config = dict(
    arch='dit',
    model='class-conditioned image flow-matching model',
    dataset='telescope images of galaxies (Galaxy Zoo DECaLS)',
    train_examples=44167,
    image_size=48,
    horizontal_flip=True,
    conditioning='class',
    objective='flow_matching',
    cond_dim=256,
    targets=['roundness'],
    num_classes=3,
    cond_dropout=0.1,
    logit_normal_time=False,
    norm='layernorm',
    hidden_act='silu',
    mlp_ratio=4,
    head_dim=32,
    fused_qkv=False,
    qk_norm=False,
    inner_norm=False,
    patch_size=[4, 4],
    layers=8,
    width=256,
    positions='rope',
    optimizer='adamw',
    learning_rate=0.00082,
    beta1=0.95,
    beta2=0.999,
    eps=1e-08,
    max_grad_norm=0.5,
    max_steps=15400,
    batch_size=192,
    epochs=66.9,
    lr_schedule='cosine',
    final_lr_fraction=0.05,
    warmup_steps=3080,
    weight_decay=0.2,
)
Rows from block 5 of a small class-conditioned image flow-matching model, named by matrix and row number. Rows with one number belong to one neuron. Each number is 500 + 25 x the weight over its row's rms, rounded and kept within 0 to 999. All counts start at 0. Numbers have three digits each. After the name is the row's rms in percent of the matrix's.
After each neuron's rows are labels from the 100 images, of 14976 (inputs lightly noised), where the neuron reaches its highest value: "colour at peak" is the nearest of a few named colours to the mean colour under the peak. Only what is clearly more common there than usual is listed. The data: telescope images of galaxies (Galaxy Zoo DECaLS). In brackets: how many of the 100.
# fc1: MLP up (model.blocks.5.mlp.fc1.weight, 1024x256), inputs 128-255
# fc2: MLP down (model.blocks.5.mlp.fc2.weight, 256x1024, transposed), outputs 128-255

fc1.300 084:518465474474482445489495500519493501492511541505538533464502489515510470482457522500494495484480467500522491479478491538463499508524497454519532492527521474529477464514464505523506503463493509474504488498516512532530487524472503504462535509544530522510530539490478522495483452504479528463508493572510480500557526458473458519553476535496479528471484505469463499478514511482492566507486
fc2.300 069:535465491504525418492486522494489546482503516526462516543541498515506497530467528501488518487506500508475496481516483492519491511520510451481519516496505510496469535479456481500529513523502465533523498553484473550482484560512508468495505489489524503497508500538479534517480448475489485524477478525520512481482499465469498519497535497466490491516465484505550487519534544496492524495502
colour at peak: grey (66)

fc1.125 099:509459450477503551493536503493486485495455491489511514439518520538513482525494476520512499497459522550462490488498481547485522502517490498523473601519502472471449507494508521511504470500457425462517527522492490494467523525524500497465492502515528497485512495500560495491507501476475535479415500496476514485483494459496499516463446475539555527505472466494495483493499460471489498474475
fc2.125 087:476495511471521529498481500530553475485510516491447537552498529497500501501490502519520493500490485477510533444520502525512504496491542499483457477495494500533487516474482589488477509502504515520478488472491484538504514537498500498446520507466499491503475509476594523464510485482501501500503478429509504487494458493508516525500528499480528470519474505498485517481506505485488498509517
colour at peak: grey (57)

fc1.93 135:504503474475524563509517508488520484446485518513465513446524486475577490504541463480511512454524486495482500491484516518493485507521491509501487470508476444457449496530525572482469488484506488516477505510469512469539522518493532486469507527490495504474491486551523508498516496466489467501500477546504525507498504457483496531480525450489448499501483474500489465542514482436521477443476
fc2.93 118:470483543491519446526484510523490436531483467491452479504493489513505497433445508552485476505489468522508472525498516516461502464507503516517448587487514469500533541504493487502507504530513560430489522472473494469540548521482503530491512486504480493490519495447518498513478537487466516518494494429476448502461495486474472494503473513481508540483532510498512490466515510500547544522481
colour at peak: white (81)

fc1.762 081:494502510479514477460503496549522543494497555484470487466505460456515468535464548540520534452517488503469499493471522521494503495558495491519521474473506488480513483493484509478482498485483532448467515501463482524545504525478489509494494472475573522532511490511492497490507482487532494555521474481519535497480502514485532499472501461487514493509509494449475474491534531524491495490490
fc2.762 094:476499510534498481456491458496474483493515515489505481502478416554534523473444462548432516471507493497495486563507497491511470444484480487494530492506522478556514502499471508504492515526500455512472501531540542529496505504499480461529507517507514497499519497483466487517489481489529504483504506488518502487512451483507513488463485484520516485526527483500535476520520503512486513532492
colour at peak: brown (64)

fc1.296 093:486487487481486595507487481487497509489494514510462470495469512499471478514483484504501494471504507514463530514481483507496485480530519515527490511471515493525486487529505536536485502531508480539494486532508466456506505500577494541500499516487509515538464493502449464476490434508486519501480501536464499508487520530534499509471469485518575548506527513557473515487496516492529493453509
fc2.296 085:477506530497505577521526485492484424486497465504502523499498501477507498420468527557481512499485498523480530491499511480492501494507472531538489511485457484465492460522481535492475492461496513506489532493508540467518505537467517492474481502502488482514513488461530468479496505500457488497507483448510513452500499513515496517461601489510526439489531510475509490522523504515508478480514
colour at peak: grey (73)

fc1.712 124:508501460482499517486507516530510500471501519531526507483529491503504498451507499569499551479476506479494487481484493485534498521496504488484475477467472439515496543511530594502494510489516502519503479511476532526528529505521519498491506534440506476489508497518443588494536503465530480518509463497489519504518505508510507523479536524530541495450475502480501467461539484497449516523487
fc2.712 114:490500518487478470521497530480477527491503508516457515533468486501477503515559476521506481513495503504486528545481492513473484526532487513515489504506514529543462453504473564503452510528499496467517501483533507498550543494497503517480552509500522511483505518495463554496510515505465501509506500428504467461505555476513506478516507502483498494512476528501505572543482485516483509527505
colour at peak: white (81)

fc1.673 213:481514497511525494477482481469466516473498498513482487469517494514491514498448478475502521475493487501481527540517499477507523439533487496506447498526491486502438527525500528515472503466496496537459521498491472496493543489508502520492473512464493480490520537539515490505478468501523515505486497494494492518507594506494510505500493485538531581478516502497475485456501489488558504507534
fc2.673 236:511517508511490500515486484521534539500512525513465522523555502506488475494510475508514511488510491467489483504492500511509506523474516471473572486496503493472473489514456514509521496515505493476486486514482565470531439486530487497489493517513523490480571563501574489511500478497493553495498524476493491490506580551519505501535481507450533562473478532512503498519512466496393513517454
colour at peak: grey (64)

fc1.375 102:475504430503541475490521500478551517494510508513453499469503513480482438501499458501534477458495460487498497512523496506514526502526489520484493508480454500480502506515500506493503526515499509511484541500500478504472496561492537495535489492462445499515501499520535490501471487510539509481481529515495508517524503537509507533530546469496473501438486488510517516493562487489517531496529
fc2.375 107:495495485502531485505488540503520531494493497519489484481499423498466528506441531496493550500517491486499494476506504548502514442493483512524526522492553516511526508474538530521503485518494510512442475484520521522467525480498541486495474503493488486477490495508505483495497474485506512471501535533506521477508481481521472516518499497519453476512487485506487502490540551476500476505542
colour at peak: grey (35)

fc1.638 093:451489506523525503456500438487502509479511525532512490536504491498482529530470540492519524464464531465529533494466489547513526512489500448472483499519459477502524545499518501510495497489506512488509483501496516515516588498523523504508520489475574513501493507507501519524533459515530483536504513515500514499518471494417483501518463422475479515510499494552529456514458516510462442513513
fc2.638 102:516471482475488484515510494487523537529517500488491501476486524519491486479479473478493480493450446499479494487513497500493490490501518470447502486489496492477498504469465465546516491495486511496496505524499501509506555483459501495514473519509546496490494508500546496522492466524514451518484488501507480485494498478464501500521510458495477477510490496472480474502547537498469474494504
colour at peak: pink (45)

fc1.663 099:514468470506493478496506485538480460503494488530435501492484511494516496452515471473472517501499535516481546486497513538486490488502517483523539518535501486477552513488512487500488500517490506514509465508493494526492542486469492479516466518464461508494509544517499527489524471500523431469507521477495461520467506493522516511478464522476501502455496502507480476506504497455562497459507
fc2.663 113:489482476519500462488513504513505498494498498502570484517529512502506457562538481512502478475531529506495437501460498465492491497458498461490540466503438527538525505518493511511502522471518518521540482500491530529545472515508509471488505517492533515483521503523493509488500453503529461501499532436523491521504510515488500483506540506510523514529485510511516519495495491514544484492472
colour at peak: brown (38); grey (31)

fc1.331 088:495444499504508470486474503459467498490506508523509500501476487498464502552487505546489506472493529473487476482492504508517531473550475500522461525485517484476468470504492520505503499465474505538484490503484554516508475532511486505532521481498486546481529554518492561492491497492456538506512498503493469503509567480449492501532597552514531493476502504505502494518469461485453506528529
fc2.331 093:510499498503479473503489480442494528530480506526523513521526447517513469521517528535508496501511478468457504487532504472514500461510529495536471506532529509522437509519505535468505482511499529472497509516510558518494509528458479471508489492504501536492471472547529538541460472515542533487518502463485489505524502449448500508518455482481517513521490446473499488501498495512483492514523
colour at peak: brown (49); grey (27)

fc1.27 079:532501534488523482483522500538509506489494496471524499484522466487510438505522460456499526480557531474502487481525513529490531503506516512466481477520480499479521500483487484499509492510486453495479473521501504452564490500478561466501522448490516494478501472518509484524490488532533540531468488469483497503483485485502524475443525456578538494472452516486519495477535514474492497515469
fc2.27 086:506512511524494500462498463521473513494485505505493536512478446514484547538536526467481494442500488497503546513510500508511510504523517479482479486495470495500523497442530508489501498485478514514508477458483485489454509512502510468534497527506511530486478487478518499484515473516511500490527474493515492513501507493485454480469520486520557482507459474481509493548517517498502512521505
colour at peak: grey (41); brown (39)

fc1.570 100:517514450523514471487510510585519560504510530519506501452482504480488469552484503453499543473489485475518580499493493541504507482515489488486435524499455500492495521518524529492494494486500547545485503509522512522453509562456501496504456503460475500461539466515521516519480528488509521534483493501518452505483478505509486509498559491488510454505507506506502507495508486501547464488513
fc2.570 103:494490493527484444501519510545490421478474532488504481486526530502515511533474500451509484500477489504504425468485497475493493513508520477516460503504480534503508499476496511525497511487514482529522480441506544529521518456484505475507465492466501482527489507491469511535516497515505528528543523453473464484511570491521505499488524504500527524490514501521506480532472473503477457525408
colour at peak: grey (35)

fc1.163 088:519465483491498554482472477555518510503508508529508522538489518504517548462509533572512487483488463512525513504531494497477488483501497498497507495477505467519503505513507491491509534559500475494465528487523498486547521493501482511512521493519503536496562472481502521488491520503484517473515496556530479512497467487536512514483519475484500431510466488485491493492485499491501492471481
fc2.163 083:515493529490508537501526545504470498521508529527473507494497496496483509482531524552508497477521510504528474545501503530493486505483492514517493470473453515488502510494502501499496488437525544492447478424531471470470528515514496481494536493488471453483511506505505548488501533536504536420468497517489515528520479507558494498503477493514518566457449522471483465476470499518525496490491
colour at peak: brown (69)

fc1.83 092:475484497525491485505507469509503539509509485485443491491516473528485536495498515480508502517477502524520532482490485511511505468505469505510493550520508497505481480500505494515502515448495504510461514604541500495513462551472485543558514486496519477494580500519465530484494459517521561483510527532490525522510493483502525535502497483536480485437503498472530519506520498469492470493465
fc2.83 080:465494476536476483510480498482498458507490503525498495509493469493490505516482515527515479522451483522490486467503490466493504507517489551549518436488512492519523507505526474504516511520484500507474508477518473489502506514551528498502514490541520495481548486478494526496500434531505562506472490490508536573499515472512512492498480490506490510553474488532501483511562501491511537532501
colour at peak: grey (65)

fc1.73 090:498460512481493499492527537499517474510521517520474514493513471471513499484502494487522504516481466506497420566487499487530491464525525506494516543514493481511474486493482517523506514490513523514486491519483499463480516510484516519564483521490473550515521575501532467494461474485532451540519520504509497444524500488528527534521518501540506447519498510476494488489503485508504541502506
fc2.73 072:509506516458516501492510496475491537474492502489491488512526514533511577493528504476492510469500527511486515539508516501486498510506483528516560506522512507495487517491475482526482507529508499494510525482516455499475498494488503463498474500478472487509544484519494440529493483516478465518460511465504506545515502472554555507482497455487489596484484520524533545467502507489520452476483
colour at peak: grey (91)

fc1.237 105:469521520526476437483462525378517494503484514559534492500480519487523485504520480475472490509473502500502502478461495479505499505482509497520525510476500485513520449476503521483476507469498512516526495515463537483503455507477521495451507520519500487480537486502509494506472493448559484515488466531495487482469486495508519524471513539487482486469468498466480535513510461498489497509518
fc2.237 092:496547502532526477535478528453458514512514505514479498504513503497501461497484474469491501523497515515509499536481488486465500458506469459513512478514488523479524458520482548513504497495500530494549521524523509489538429505551495472447518509508523466501509514554509488488482513487457498505506497490518514549479544501509485477483567505486456514510472527509543455486461475498510505467487
colour at peak: grey (56)

fc1.186 092:541443492522492520445489525466573515509486510499493515503506474495484507493501513497512521493452500510497529550491505502504493504500518479500526507516502483496477481497484518488511515510484503516484509517467488474506462509494508510470521534495452540511546498520501529458488506447503476545498465570507448505504487547467480488512466519489491526497469510476482528496527465500506471501501
fc2.186 096:556464518498516530492469531504507481515499499504497480559496511498523485504488506478499453529472493482548495492497495516495429541472499478516524527472516489497491519484505510495535500501511489505471524542503522467464481541517510502475534470510480484454533498509503504513514514478474455527516482527492483538471491536509521486547511509487497484481510469538503464497484488437503501535496
colour at peak: grey (64)

fc1.50 091:489509463449525521530480478531495484502499546543488468459519514537473492512517503527500499500488452494518475512505490497495507487530512510489480449475479482504484507482492505477511515442487490462532500579484524513515526511479504499534471511462555490501519511515487500472489491505499509546542486474500475497517513491539548524511553475488478496497536505494484518484514507512524459470485
fc2.50 102:512493530531507487531493568524533481452492499476528479534506520483508465495506509535519504445498527503507456513498487478498509535456518490516492412548493499531488530440473512544499509561500503515533504467503496542487509481498510543494460489486516538528509501531473514517512500522513534482478495465496457484495430513485504496516444489467509526485575454520510504481522530506533500505511
colour at peak: grey (40); brown (40)

fc1.521 084:448494486488434519499501503475493476499497489509499489510492480448484546541479503492542466512491488519500531520528471479515494469500495500505480494540495485476512493469519513513509512539517520538470476483481523415552520509506478522561517486520496496534479580491496510489500472485468523525490524588505460501502557474487532485475506509561544551455466523473495480480479486486477503496478
fc2.521 080:498489540483522486494492472468514505520484482506498511504510494517529517452511474478523493523524509514473510521536498549447506522479484487495473576485550504486518494521490529474532501468520505491525481483494489422509496470496507525512466502506482511508454465514507483471494500499488465484485483538483468513496495509534493510492496449518533438467494491515492461509510503510477490492519
colour at peak: grey (53); brown (37)

fc1.729 149:478489476474513445491496526486449497475484524495490478500516511492485495540530469455517507469508477488471513493483516520494497466555475470510483476520497506467471497522519527493484488473499470502494509519480501533498575484470508502537486501463517484468503538567507495505467504511548519506484473485474472534517546485478505511498506489468491532504480487477496467512528512449485517506522
fc2.729 122:444498521553469479509466471504470499510488481495522486498538510501500499497527503477478506498509493473505446498491508557513488486484517488523561491505508447463497522511520508503491499476526541462483545503481520476501485506510517503487512506500535497504518555465606478505493488448460540478511560442464519518474510511509507516495493508449463490518519549496432502452481440507477489470473
colour at peak: grey (74)

fc1.240 113:521512517498436485458490502457524524513499494521481517481486507509534458452502532494475484482529495502507536459503497537526499484510505500529535480524472490510499518494487504486505533492489465494474517592508505469495525517503530503452494520476451483525559493504477499477523517450514495508515489520463506514495483492444485500506495529560535505449463511483505485473470445507489515480490
fc2.240 115:532526536465509480444492489480495553486503513481496485506515530500515471531498461491516494521488528514479461489469494484496449525451479532528540542523544513482473495485513513544481508523490513512513505517510471500527529584509508445468522515524456487490521482510481520483434520484493514484475476461481494487492533485443487525496506543496524470548509532505489517531478534458492516495500
colour at peak: grey (67)

fc1.549 099:483499498518484514474543511443465494519481477525498491499482508500514506476454532526505534499473509507500483549474485473488490479486545489515492544513511493523469509483473521511471511566477509507476484454490481503476507499539486510497471561486517491509569491482471508506485499474493511504528474529492497509494465470497496528461534517509526425507497541487475523472550508487531478459481
fc2.549 085:511511506518473510476500480477446489495495490517528500524508511481502496482493504529496483472522484517512512491510490475489478508464482492483496454494482493511498480549514469482474502442511507512489477508519468475517449504497474476507542522505497525468540527514463516475504448492474457533476496496488506517492500517471497496464476490481498520495452476524515510530486473490501469511499
colour at peak: grey (89)

fc1.23 087:497443484463520524501536501553545490485493475502492500523511517499518547469484530524494491493517483514473505526541506507500469484511488481463488507515491484495538493516489526478503490496526490530515492498466483534503489481482522492511538508478498498545484516509502499516518497452584462486502485523483427469516511492487495488479478474501515466525500511528488506484550464511512523522502
fc2.23 087:471473513487507528479503514526489535500498487475503509488482498503502571534495453485476521500521487505595506474485498526484502519570498468468483511491556490503561475505467517507507505502511513493493488458483441537542484478510539505500489476505480468490505466545508535471501521460511478466507473496462443524486470501484497509447517522489505534488504473467529497509538551479505494499504
colour at peak: grey (56)

fc1.522 117:480508498509455513511490477532523490498521539490544478470458475488521532473479501493513474495525505475489543485492513503527475493500506495499457510506485512469453483527488514480487492494496522508440516490512525478515479475431482518448488515499499442516442487533521526458491441525515549493497508476514506495493518472532494492507560478462521502482532497535497493422477475476556483486499
fc2.522 112:502501482485507504503527479503460491418494480494470507527475532491493508461476514524441515479494492540487511507516503490479484504506472496506470476483501510501515505460495526503511535494521505523441515513482545531528449477500482516514498496534523495502524479479490485530493504505477520511495495506533511475492524492516501531462519505541476541534525491529505527473525506508517513505497
colour at peak: brown (33)

fc1.212 092:514506491512473429506553465460462492499520502523445561495484483512494492481489479487508498537468512507475528491420511488488534495486508519501497521500469483518487521499476523516492480475505516504508481516475517465542494555504501483463463504502500484485537491497481466521528415526514495481528499568476505497490496471515495496507472490487499518535515493530498456475483536510511551505508
fc2.212 077:481502530472480446517484519473483472494503516520535501505506489498479492532486540497520506518504480499566492472541515520507521481483520531481484468517506496504468485507544521457439503525495480521559480476516499508429506474477518517447526546513485511495522535506515494501475413527521501467501477511478528544507530457465506512470520512482511474515510485469536529494475492537514500494485
colour at peak: grey (41)

fc1.726 080:504549515493462519490494525492492503474526494480472513480496509521487561514472537530489529464520491489497539493483498510493489502495541491510455486515517503507517510474515512497509486503490533466481482582485542448549508532495495473500470519486481507534559476504491531453470532490493538450493473474480558516525529503518473506448483523499505523486489486506505538494508504499476512523496
fc2.726 086:504479448497474519491466498499534529473490498574529520496519531503475476502434516514537530516552501487473482526477490491509462519487482524516460522495501504463522466450545553475531494495492462519501483519497535442457521493502480526492519490512507497491551524495492518491491544537530518470512507516523538491516449525428518552493531525502537483510446498498489541490507477517475534479519
colour at peak: brown (74)

fc1.609 182:510466498499484535478495524481515461464471522499472472463468497468501501471509494486525536453529465498496501508464511571492476490502476481525517529499496459500479494528529584478500505519497491473515515545481543526529507502464504519496531524486516508502487515553531520503498528460483508499470480540487515471504487489494511528498514491496473513492425506521507517555494489437519494503460
fc2.609 203:479468519530510458518464492513472486482497493485499484477553516513522482506481498465502485484492470471510492490497496499495500464458493489522465501540516447422522532557523402497489515457502531508557511498461525505508486485501503455493481510498495502503494543512484514533457455474499506460497525460478474524482513515504518507474537528463478475516528508471459494512499508478477506511501
colour at peak: white (70)

fc1.496 091:509537528523496495506490495485513476486498516542504475489437484516468489513466493514483506513507479493500537513456496516511522498519476508526532450447510496509513480512485490453551476510492503510508540502496517484528535539456517549469502495486514469499530494516506524531465465540530510494508542448523491504471469527508544491479505481436534461446466484453492499524452503506454496485575
fc2.496 088:495521519490515479497499496511504480500517467518490503503512509486498510475486504531499495499486493498516468495476494438472506496516495497488506479477493524475510489482542498570533527495475535480495521511479543520596531495528516511517499521524538499519536494484511506526488488526522493507483486461471515523486460532502515487504479494550526574496475497498502512453465549456508501508411
colour at peak: brown (58)

fc1.360 071:490504461536518505491517516536477468495528497512491537479511507456523496490502480505495528503541487524531511504504497454482501485535507516521539524483497469465487493476495502482471505475480503486532514585491515507510502503529481485456502466509456479513554519516484505472494475478519511478476494523480516485475558469528507507486547547519522491493489503501545483486484486473552521528483
fc2.360 067:481503473458452502526505477522507539471491502501534505525508516524488507512475504498504494526509497490550486528504489517480517517526495486495547472524510490524553550482542495463487472549519515537543476534528443502489511497502494495504495505504484473512552504462534518506508458503494530519531485483492524453497539488508489495471487501500538531525487493480492494523462508482520478463513
colour at peak: brown (64); grey (27)

fc1.116 096:482502478531523507549488479508480494493489487521472512481516507436508514523489471504507514501517493491504524496510485492503481481508504515517500511473462498503503518490504511464474509498508512514490542542490526504516518494509496483511503537511540460505501454508508506494524474465525503488489495476484509474533482477486525529459488491520526513507491479506517512506570481500493497501462
fc2.116 107:441508470507513485521465575509497462491515514497525510520502487566468527489498533496504524494495489491561479463484492522476566458473554496493500499516518525493504521440498500535509501518491496490463475507499567502490500487484499528528487467496498446489523496510530512490473449507513477519507494498490503516497516498462517523437519485512517494498492497521501497511534553488494487503528
colour at peak: white (32)

fc1.408 087:495506518475466495507478488528512493512473484588475477488509537509511509482513509504519506478494480502433517483545503488492487497503511539524506538529480517525531496488503529519497473531510516519505483517523503496503530451532560496499473526512500493528480545511481504525482536470515460484498517519559465527556499489514549458487425531511492542480518491467498520480471472453509537494505
fc2.408 087:524487523548548503535509501491504534503504506430483509496498536511512458490501500448520519511510505492574485502474499491469470499487499519537528499510544488497527523516492507482487497485502487515476452538493463507510527548480535517456516490499490549468478478540488514496480546472479470495493501502563466492467477525501475444444576546504472457494517501503503530505495530441504519517509
colour at peak: grey (77)