Weights of a small class-conditioned image flow-matching model.
Model: 9.59M parameters, 48-pixel images, norm layernorm, activation silu, width 256.
Training: adamw at rate 0.00082, batches of 192.
Data: 44167 training examples, 66.9 epochs.
Rows from block 2 of a small class-conditioned image flow-matching model, named by matrix and row number. Rows with one number belong to one neuron. Each number is 200 + 20 x the weight over its row's rms, rounded and kept within 0 to 999. All counts start at 0.
After each neuron's rows are labels from the 100 images, of 14976 (inputs lightly noised), where the neuron reaches its highest value: "patch colour" is the nearest of a few named colours to the mean colour under the peak. Only what is clearly more common there than usual is listed. The data: telescope images of galaxies (Galaxy Zoo DECaLS).
# fc1: MLP up (model.blocks.2.mlp.fc1.weight, 1024x256), inputs 172-255
# fc2: MLP down (model.blocks.2.mlp.fc2.weight, 256x1024, transposed), outputs 172-255

fc1.248,197,202,211,201,201,202,209,186,226,221,232,187,182,202,177,154,181,215,207,185,182,190,233,248,203,204,209,187,209,185,201,214,196,209,197,198,191,195,225,188,203,193,241,191,193,219,215,156,187,208,186,183,194,206,197,192,217,194,156,221,240,199,228,195,175,195,225,192,195,205,233,189,161,219,184,184,181,209,190,191,176,203,205,182
fc2.248,203,203,211,236,195,221,182,195,233,226,203,257,186,193,221,192,194,179,191,179,174,172,208,197,186,181,174,178,159,193,217,230,216,193,199,214,201,183,184,203,212,225,157,219,197,206,206,202,180,219,199,166,190,216,219,205,225,217,214,209,233,205,189,211,205,255,209,193,165,177,214,217,191,183,207,219,186,145,182,190,201,193,206,192
patch colour: grey; brown

fc1.143,169,217,176,150,233,204,177,193,167,191,222,202,216,212,158,187,215,216,205,175,215,185,221,213,209,203,201,173,185,204,187,214,231,183,180,177,166,193,191,179,209,210,231,213,201,201,212,204,217,255,163,209,183,200,167,212,214,187,213,205,194,176,199,209,189,222,205,182,179,175,172,176,167,185,193,189,181,191,210,206,229,183,188,233
fc2.143,186,190,206,159,220,187,208,188,201,184,178,240,177,180,231,198,226,202,205,184,160,183,205,199,178,202,204,201,204,191,202,180,213,208,194,219,204,197,199,222,220,207,210,188,202,240,198,173,197,200,158,195,178,209,191,195,203,224,211,207,217,166,198,211,185,225,181,196,209,203,184,223,259,216,199,232,188,146,203,172,213,179,214,211
patch colour: brown

fc1.698,208,200,223,167,182,175,179,196,199,222,181,200,216,215,164,201,206,208,203,224,237,216,236,216,208,196,236,203,199,215,196,213,243,193,185,199,202,225,169,198,178,198,189,204,216,208,170,203,190,208,199,204,196,222,190,212,177,194,178,205,226,186,217,229,225,191,194,193,203,186,195,199,183,217,196,220,200,196,238,193,193,197,213,238
fc2.698,190,195,187,212,233,191,210,190,190,182,186,222,198,241,171,200,222,204,199,161,225,194,225,213,184,186,190,156,171,208,197,207,181,197,172,180,212,214,195,184,225,215,185,194,194,194,194,179,191,204,190,188,211,199,210,218,218,197,196,178,229,192,192,218,204,218,184,193,182,203,180,228,205,183,135,190,194,234,174,217,214,222,199,230
patch colour: brown

fc1.737,196,210,173,202,238,205,199,190,213,180,197,198,224,193,206,165,213,197,184,228,214,211,210,193,217,209,232,203,190,199,148,241,209,176,214,195,216,209,196,185,227,184,214,184,202,229,178,233,203,184,198,234,194,171,202,192,186,214,254,188,244,180,216,192,213,222,208,202,165,233,228,231,203,210,187,159,232,196,229,207,190,188,180,186
fc2.737,223,203,181,230,226,184,210,196,215,194,225,227,160,207,189,211,196,186,211,190,149,186,238,217,174,202,210,222,227,193,181,178,198,209,170,187,191,192,194,190,172,197,212,181,162,173,203,170,197,195,203,215,186,188,227,197,195,166,193,179,248,193,212,220,208,201,200,204,173,227,222,209,196,207,230,201,166,179,173,242,162,216,193,220
patch colour: brown

fc1.148,167,221,199,193,207,176,188,198,160,220,187,199,209,214,200,169,214,223,205,193,207,206,188,214,188,198,198,178,182,203,194,224,192,218,202,225,188,198,186,223,188,184,218,206,194,158,195,172,149,222,188,205,189,215,173,179,198,201,189,215,191,174,201,172,205,206,188,199,198,174,176,196,161,213,179,154,190,192,150,172,185,221,215,186
fc2.148,189,201,187,237,212,203,191,208,201,200,201,258,197,193,227,205,159,196,200,248,206,176,194,196,175,196,240,258,213,199,200,228,189,205,196,203,206,202,214,233,215,218,130,229,255,195,197,195,223,196,195,179,195,186,235,192,205,201,205,227,217,189,192,189,188,240,209,198,162,192,190,226,201,211,217,221,201,192,224,169,212,238,188,216
patch colour: grey

fc1.554,202,193,197,200,213,184,173,170,175,174,204,205,239,229,213,209,221,152,179,187,216,227,197,190,186,262,241,220,124,195,175,216,196,198,203,212,190,200,217,171,189,202,190,214,168,195,200,210,183,204,228,194,133,194,207,180,207,165,215,224,222,198,203,200,215,223,225,208,188,204,200,159,145,222,189,163,165,199,194,205,243,197,196,215
fc2.554,202,205,171,217,190,229,172,170,162,189,200,202,255,216,189,165,156,204,187,221,190,151,206,211,167,220,222,184,251,196,193,193,200,203,199,196,191,221,190,163,188,170,199,132,201,170,232,193,211,205,207,211,234,210,199,207,186,214,209,194,145,211,194,190,213,161,214,191,218,199,204,209,193,218,212,228,221,199,199,199,239,196,198,201
patch colour: white

fc1.743,191,214,215,211,215,203,199,214,191,193,181,195,211,188,192,203,185,152,185,176,190,194,192,235,176,232,184,189,251,174,208,215,231,220,198,254,206,169,222,192,228,219,212,187,184,196,212,217,200,217,174,241,202,169,198,226,185,218,192,194,187,201,206,184,187,206,205,212,223,197,204,238,208,196,156,181,231,209,180,185,214,195,190,195
fc2.743,200,169,198,202,201,189,268,203,199,198,185,206,178,199,179,199,191,196,200,171,195,213,185,196,208,225,207,198,153,199,180,221,182,195,176,197,215,220,219,191,219,203,204,256,232,183,246,199,194,202,194,202,182,168,217,212,171,204,196,215,201,216,174,231,186,203,182,186,176,220,214,230,192,145,224,205,169,181,193,200,187,185,202,207
patch colour: grey

fc1.476,183,210,197,205,224,191,195,179,181,216,189,213,208,232,203,172,181,188,186,233,202,199,199,218,211,198,215,182,162,195,205,210,190,186,206,211,201,220,189,213,194,176,221,224,185,214,201,169,219,202,187,200,179,184,198,214,191,176,203,208,162,174,195,228,208,215,194,213,181,192,197,188,191,215,214,208,187,203,204,139,213,196,219,202
fc2.476,203,197,183,170,186,197,215,186,188,188,193,216,175,220,161,253,188,211,196,292,183,167,194,201,209,248,222,199,235,235,223,207,174,203,191,213,199,192,193,217,203,200,174,180,254,186,217,201,202,217,210,197,249,246,198,201,200,272,200,161,194,227,193,208,188,203,194,215,202,220,211,229,214,195,205,216,213,221,203,191,231,173,169,209
patch colour: grey; brown

fc1.166,215,198,196,197,215,214,237,190,193,190,185,220,193,210,214,182,222,195,186,176,193,202,213,188,175,227,263,196,194,204,159,210,211,188,205,205,194,199,208,200,219,219,191,189,232,192,203,213,210,182,217,200,136,187,194,182,216,153,234,204,222,189,198,223,182,245,184,225,180,185,213,147,182,209,189,218,206,210,189,200,239,197,204,220
fc2.166,191,207,169,184,194,223,181,164,172,190,189,227,253,208,198,189,174,209,200,210,168,184,216,214,170,199,221,201,181,197,179,199,192,210,235,204,199,199,185,174,199,187,195,173,180,213,205,178,190,194,215,190,284,217,210,204,179,216,171,163,172,216,218,228,200,180,229,211,215,197,196,158,213,218,178,184,236,202,211,214,219,228,221,209
patch colour: white; pink

fc1.144,189,216,212,214,181,199,215,200,197,150,187,180,201,199,196,196,203,160,187,202,210,188,187,214,206,215,285,215,235,191,209,217,186,182,208,189,213,200,201,196,223,191,206,158,145,228,210,207,201,190,213,215,216,203,222,205,191,205,197,158,223,184,203,234,177,248,189,216,201,225,214,249,204,194,181,197,224,181,208,186,194,204,190,192
fc2.144,222,205,198,244,174,198,205,216,174,224,176,174,190,148,214,203,206,195,199,233,203,209,209,200,205,221,300,188,140,208,185,199,223,199,204,198,201,212,187,192,190,193,207,256,239,182,221,202,198,199,241,201,188,182,151,208,205,220,192,220,189,202,195,194,198,188,192,206,183,211,209,249,203,205,191,219,190,202,203,201,228,209,203,186
patch colour: grey

fc1.26,203,194,192,202,255,176,222,177,192,197,189,222,205,240,208,214,211,195,204,216,211,214,187,188,205,253,170,205,193,172,178,206,165,209,196,182,217,211,247,194,242,197,199,160,217,184,197,225,190,209,203,201,224,184,231,205,213,192,195,199,212,222,206,192,189,183,182,187,227,209,219,204,206,217,184,202,180,193,174,185,174,198,179,232
fc2.26,206,220,186,201,235,196,186,201,194,216,232,206,173,191,225,220,175,164,205,210,224,161,176,184,189,194,181,210,207,207,230,206,215,202,182,195,193,186,203,206,227,196,188,191,225,173,199,176,212,210,267,207,234,182,196,210,198,238,191,175,244,175,215,222,201,208,221,221,155,206,187,166,246,207,193,224,201,171,206,214,216,199,197,249
patch colour: pink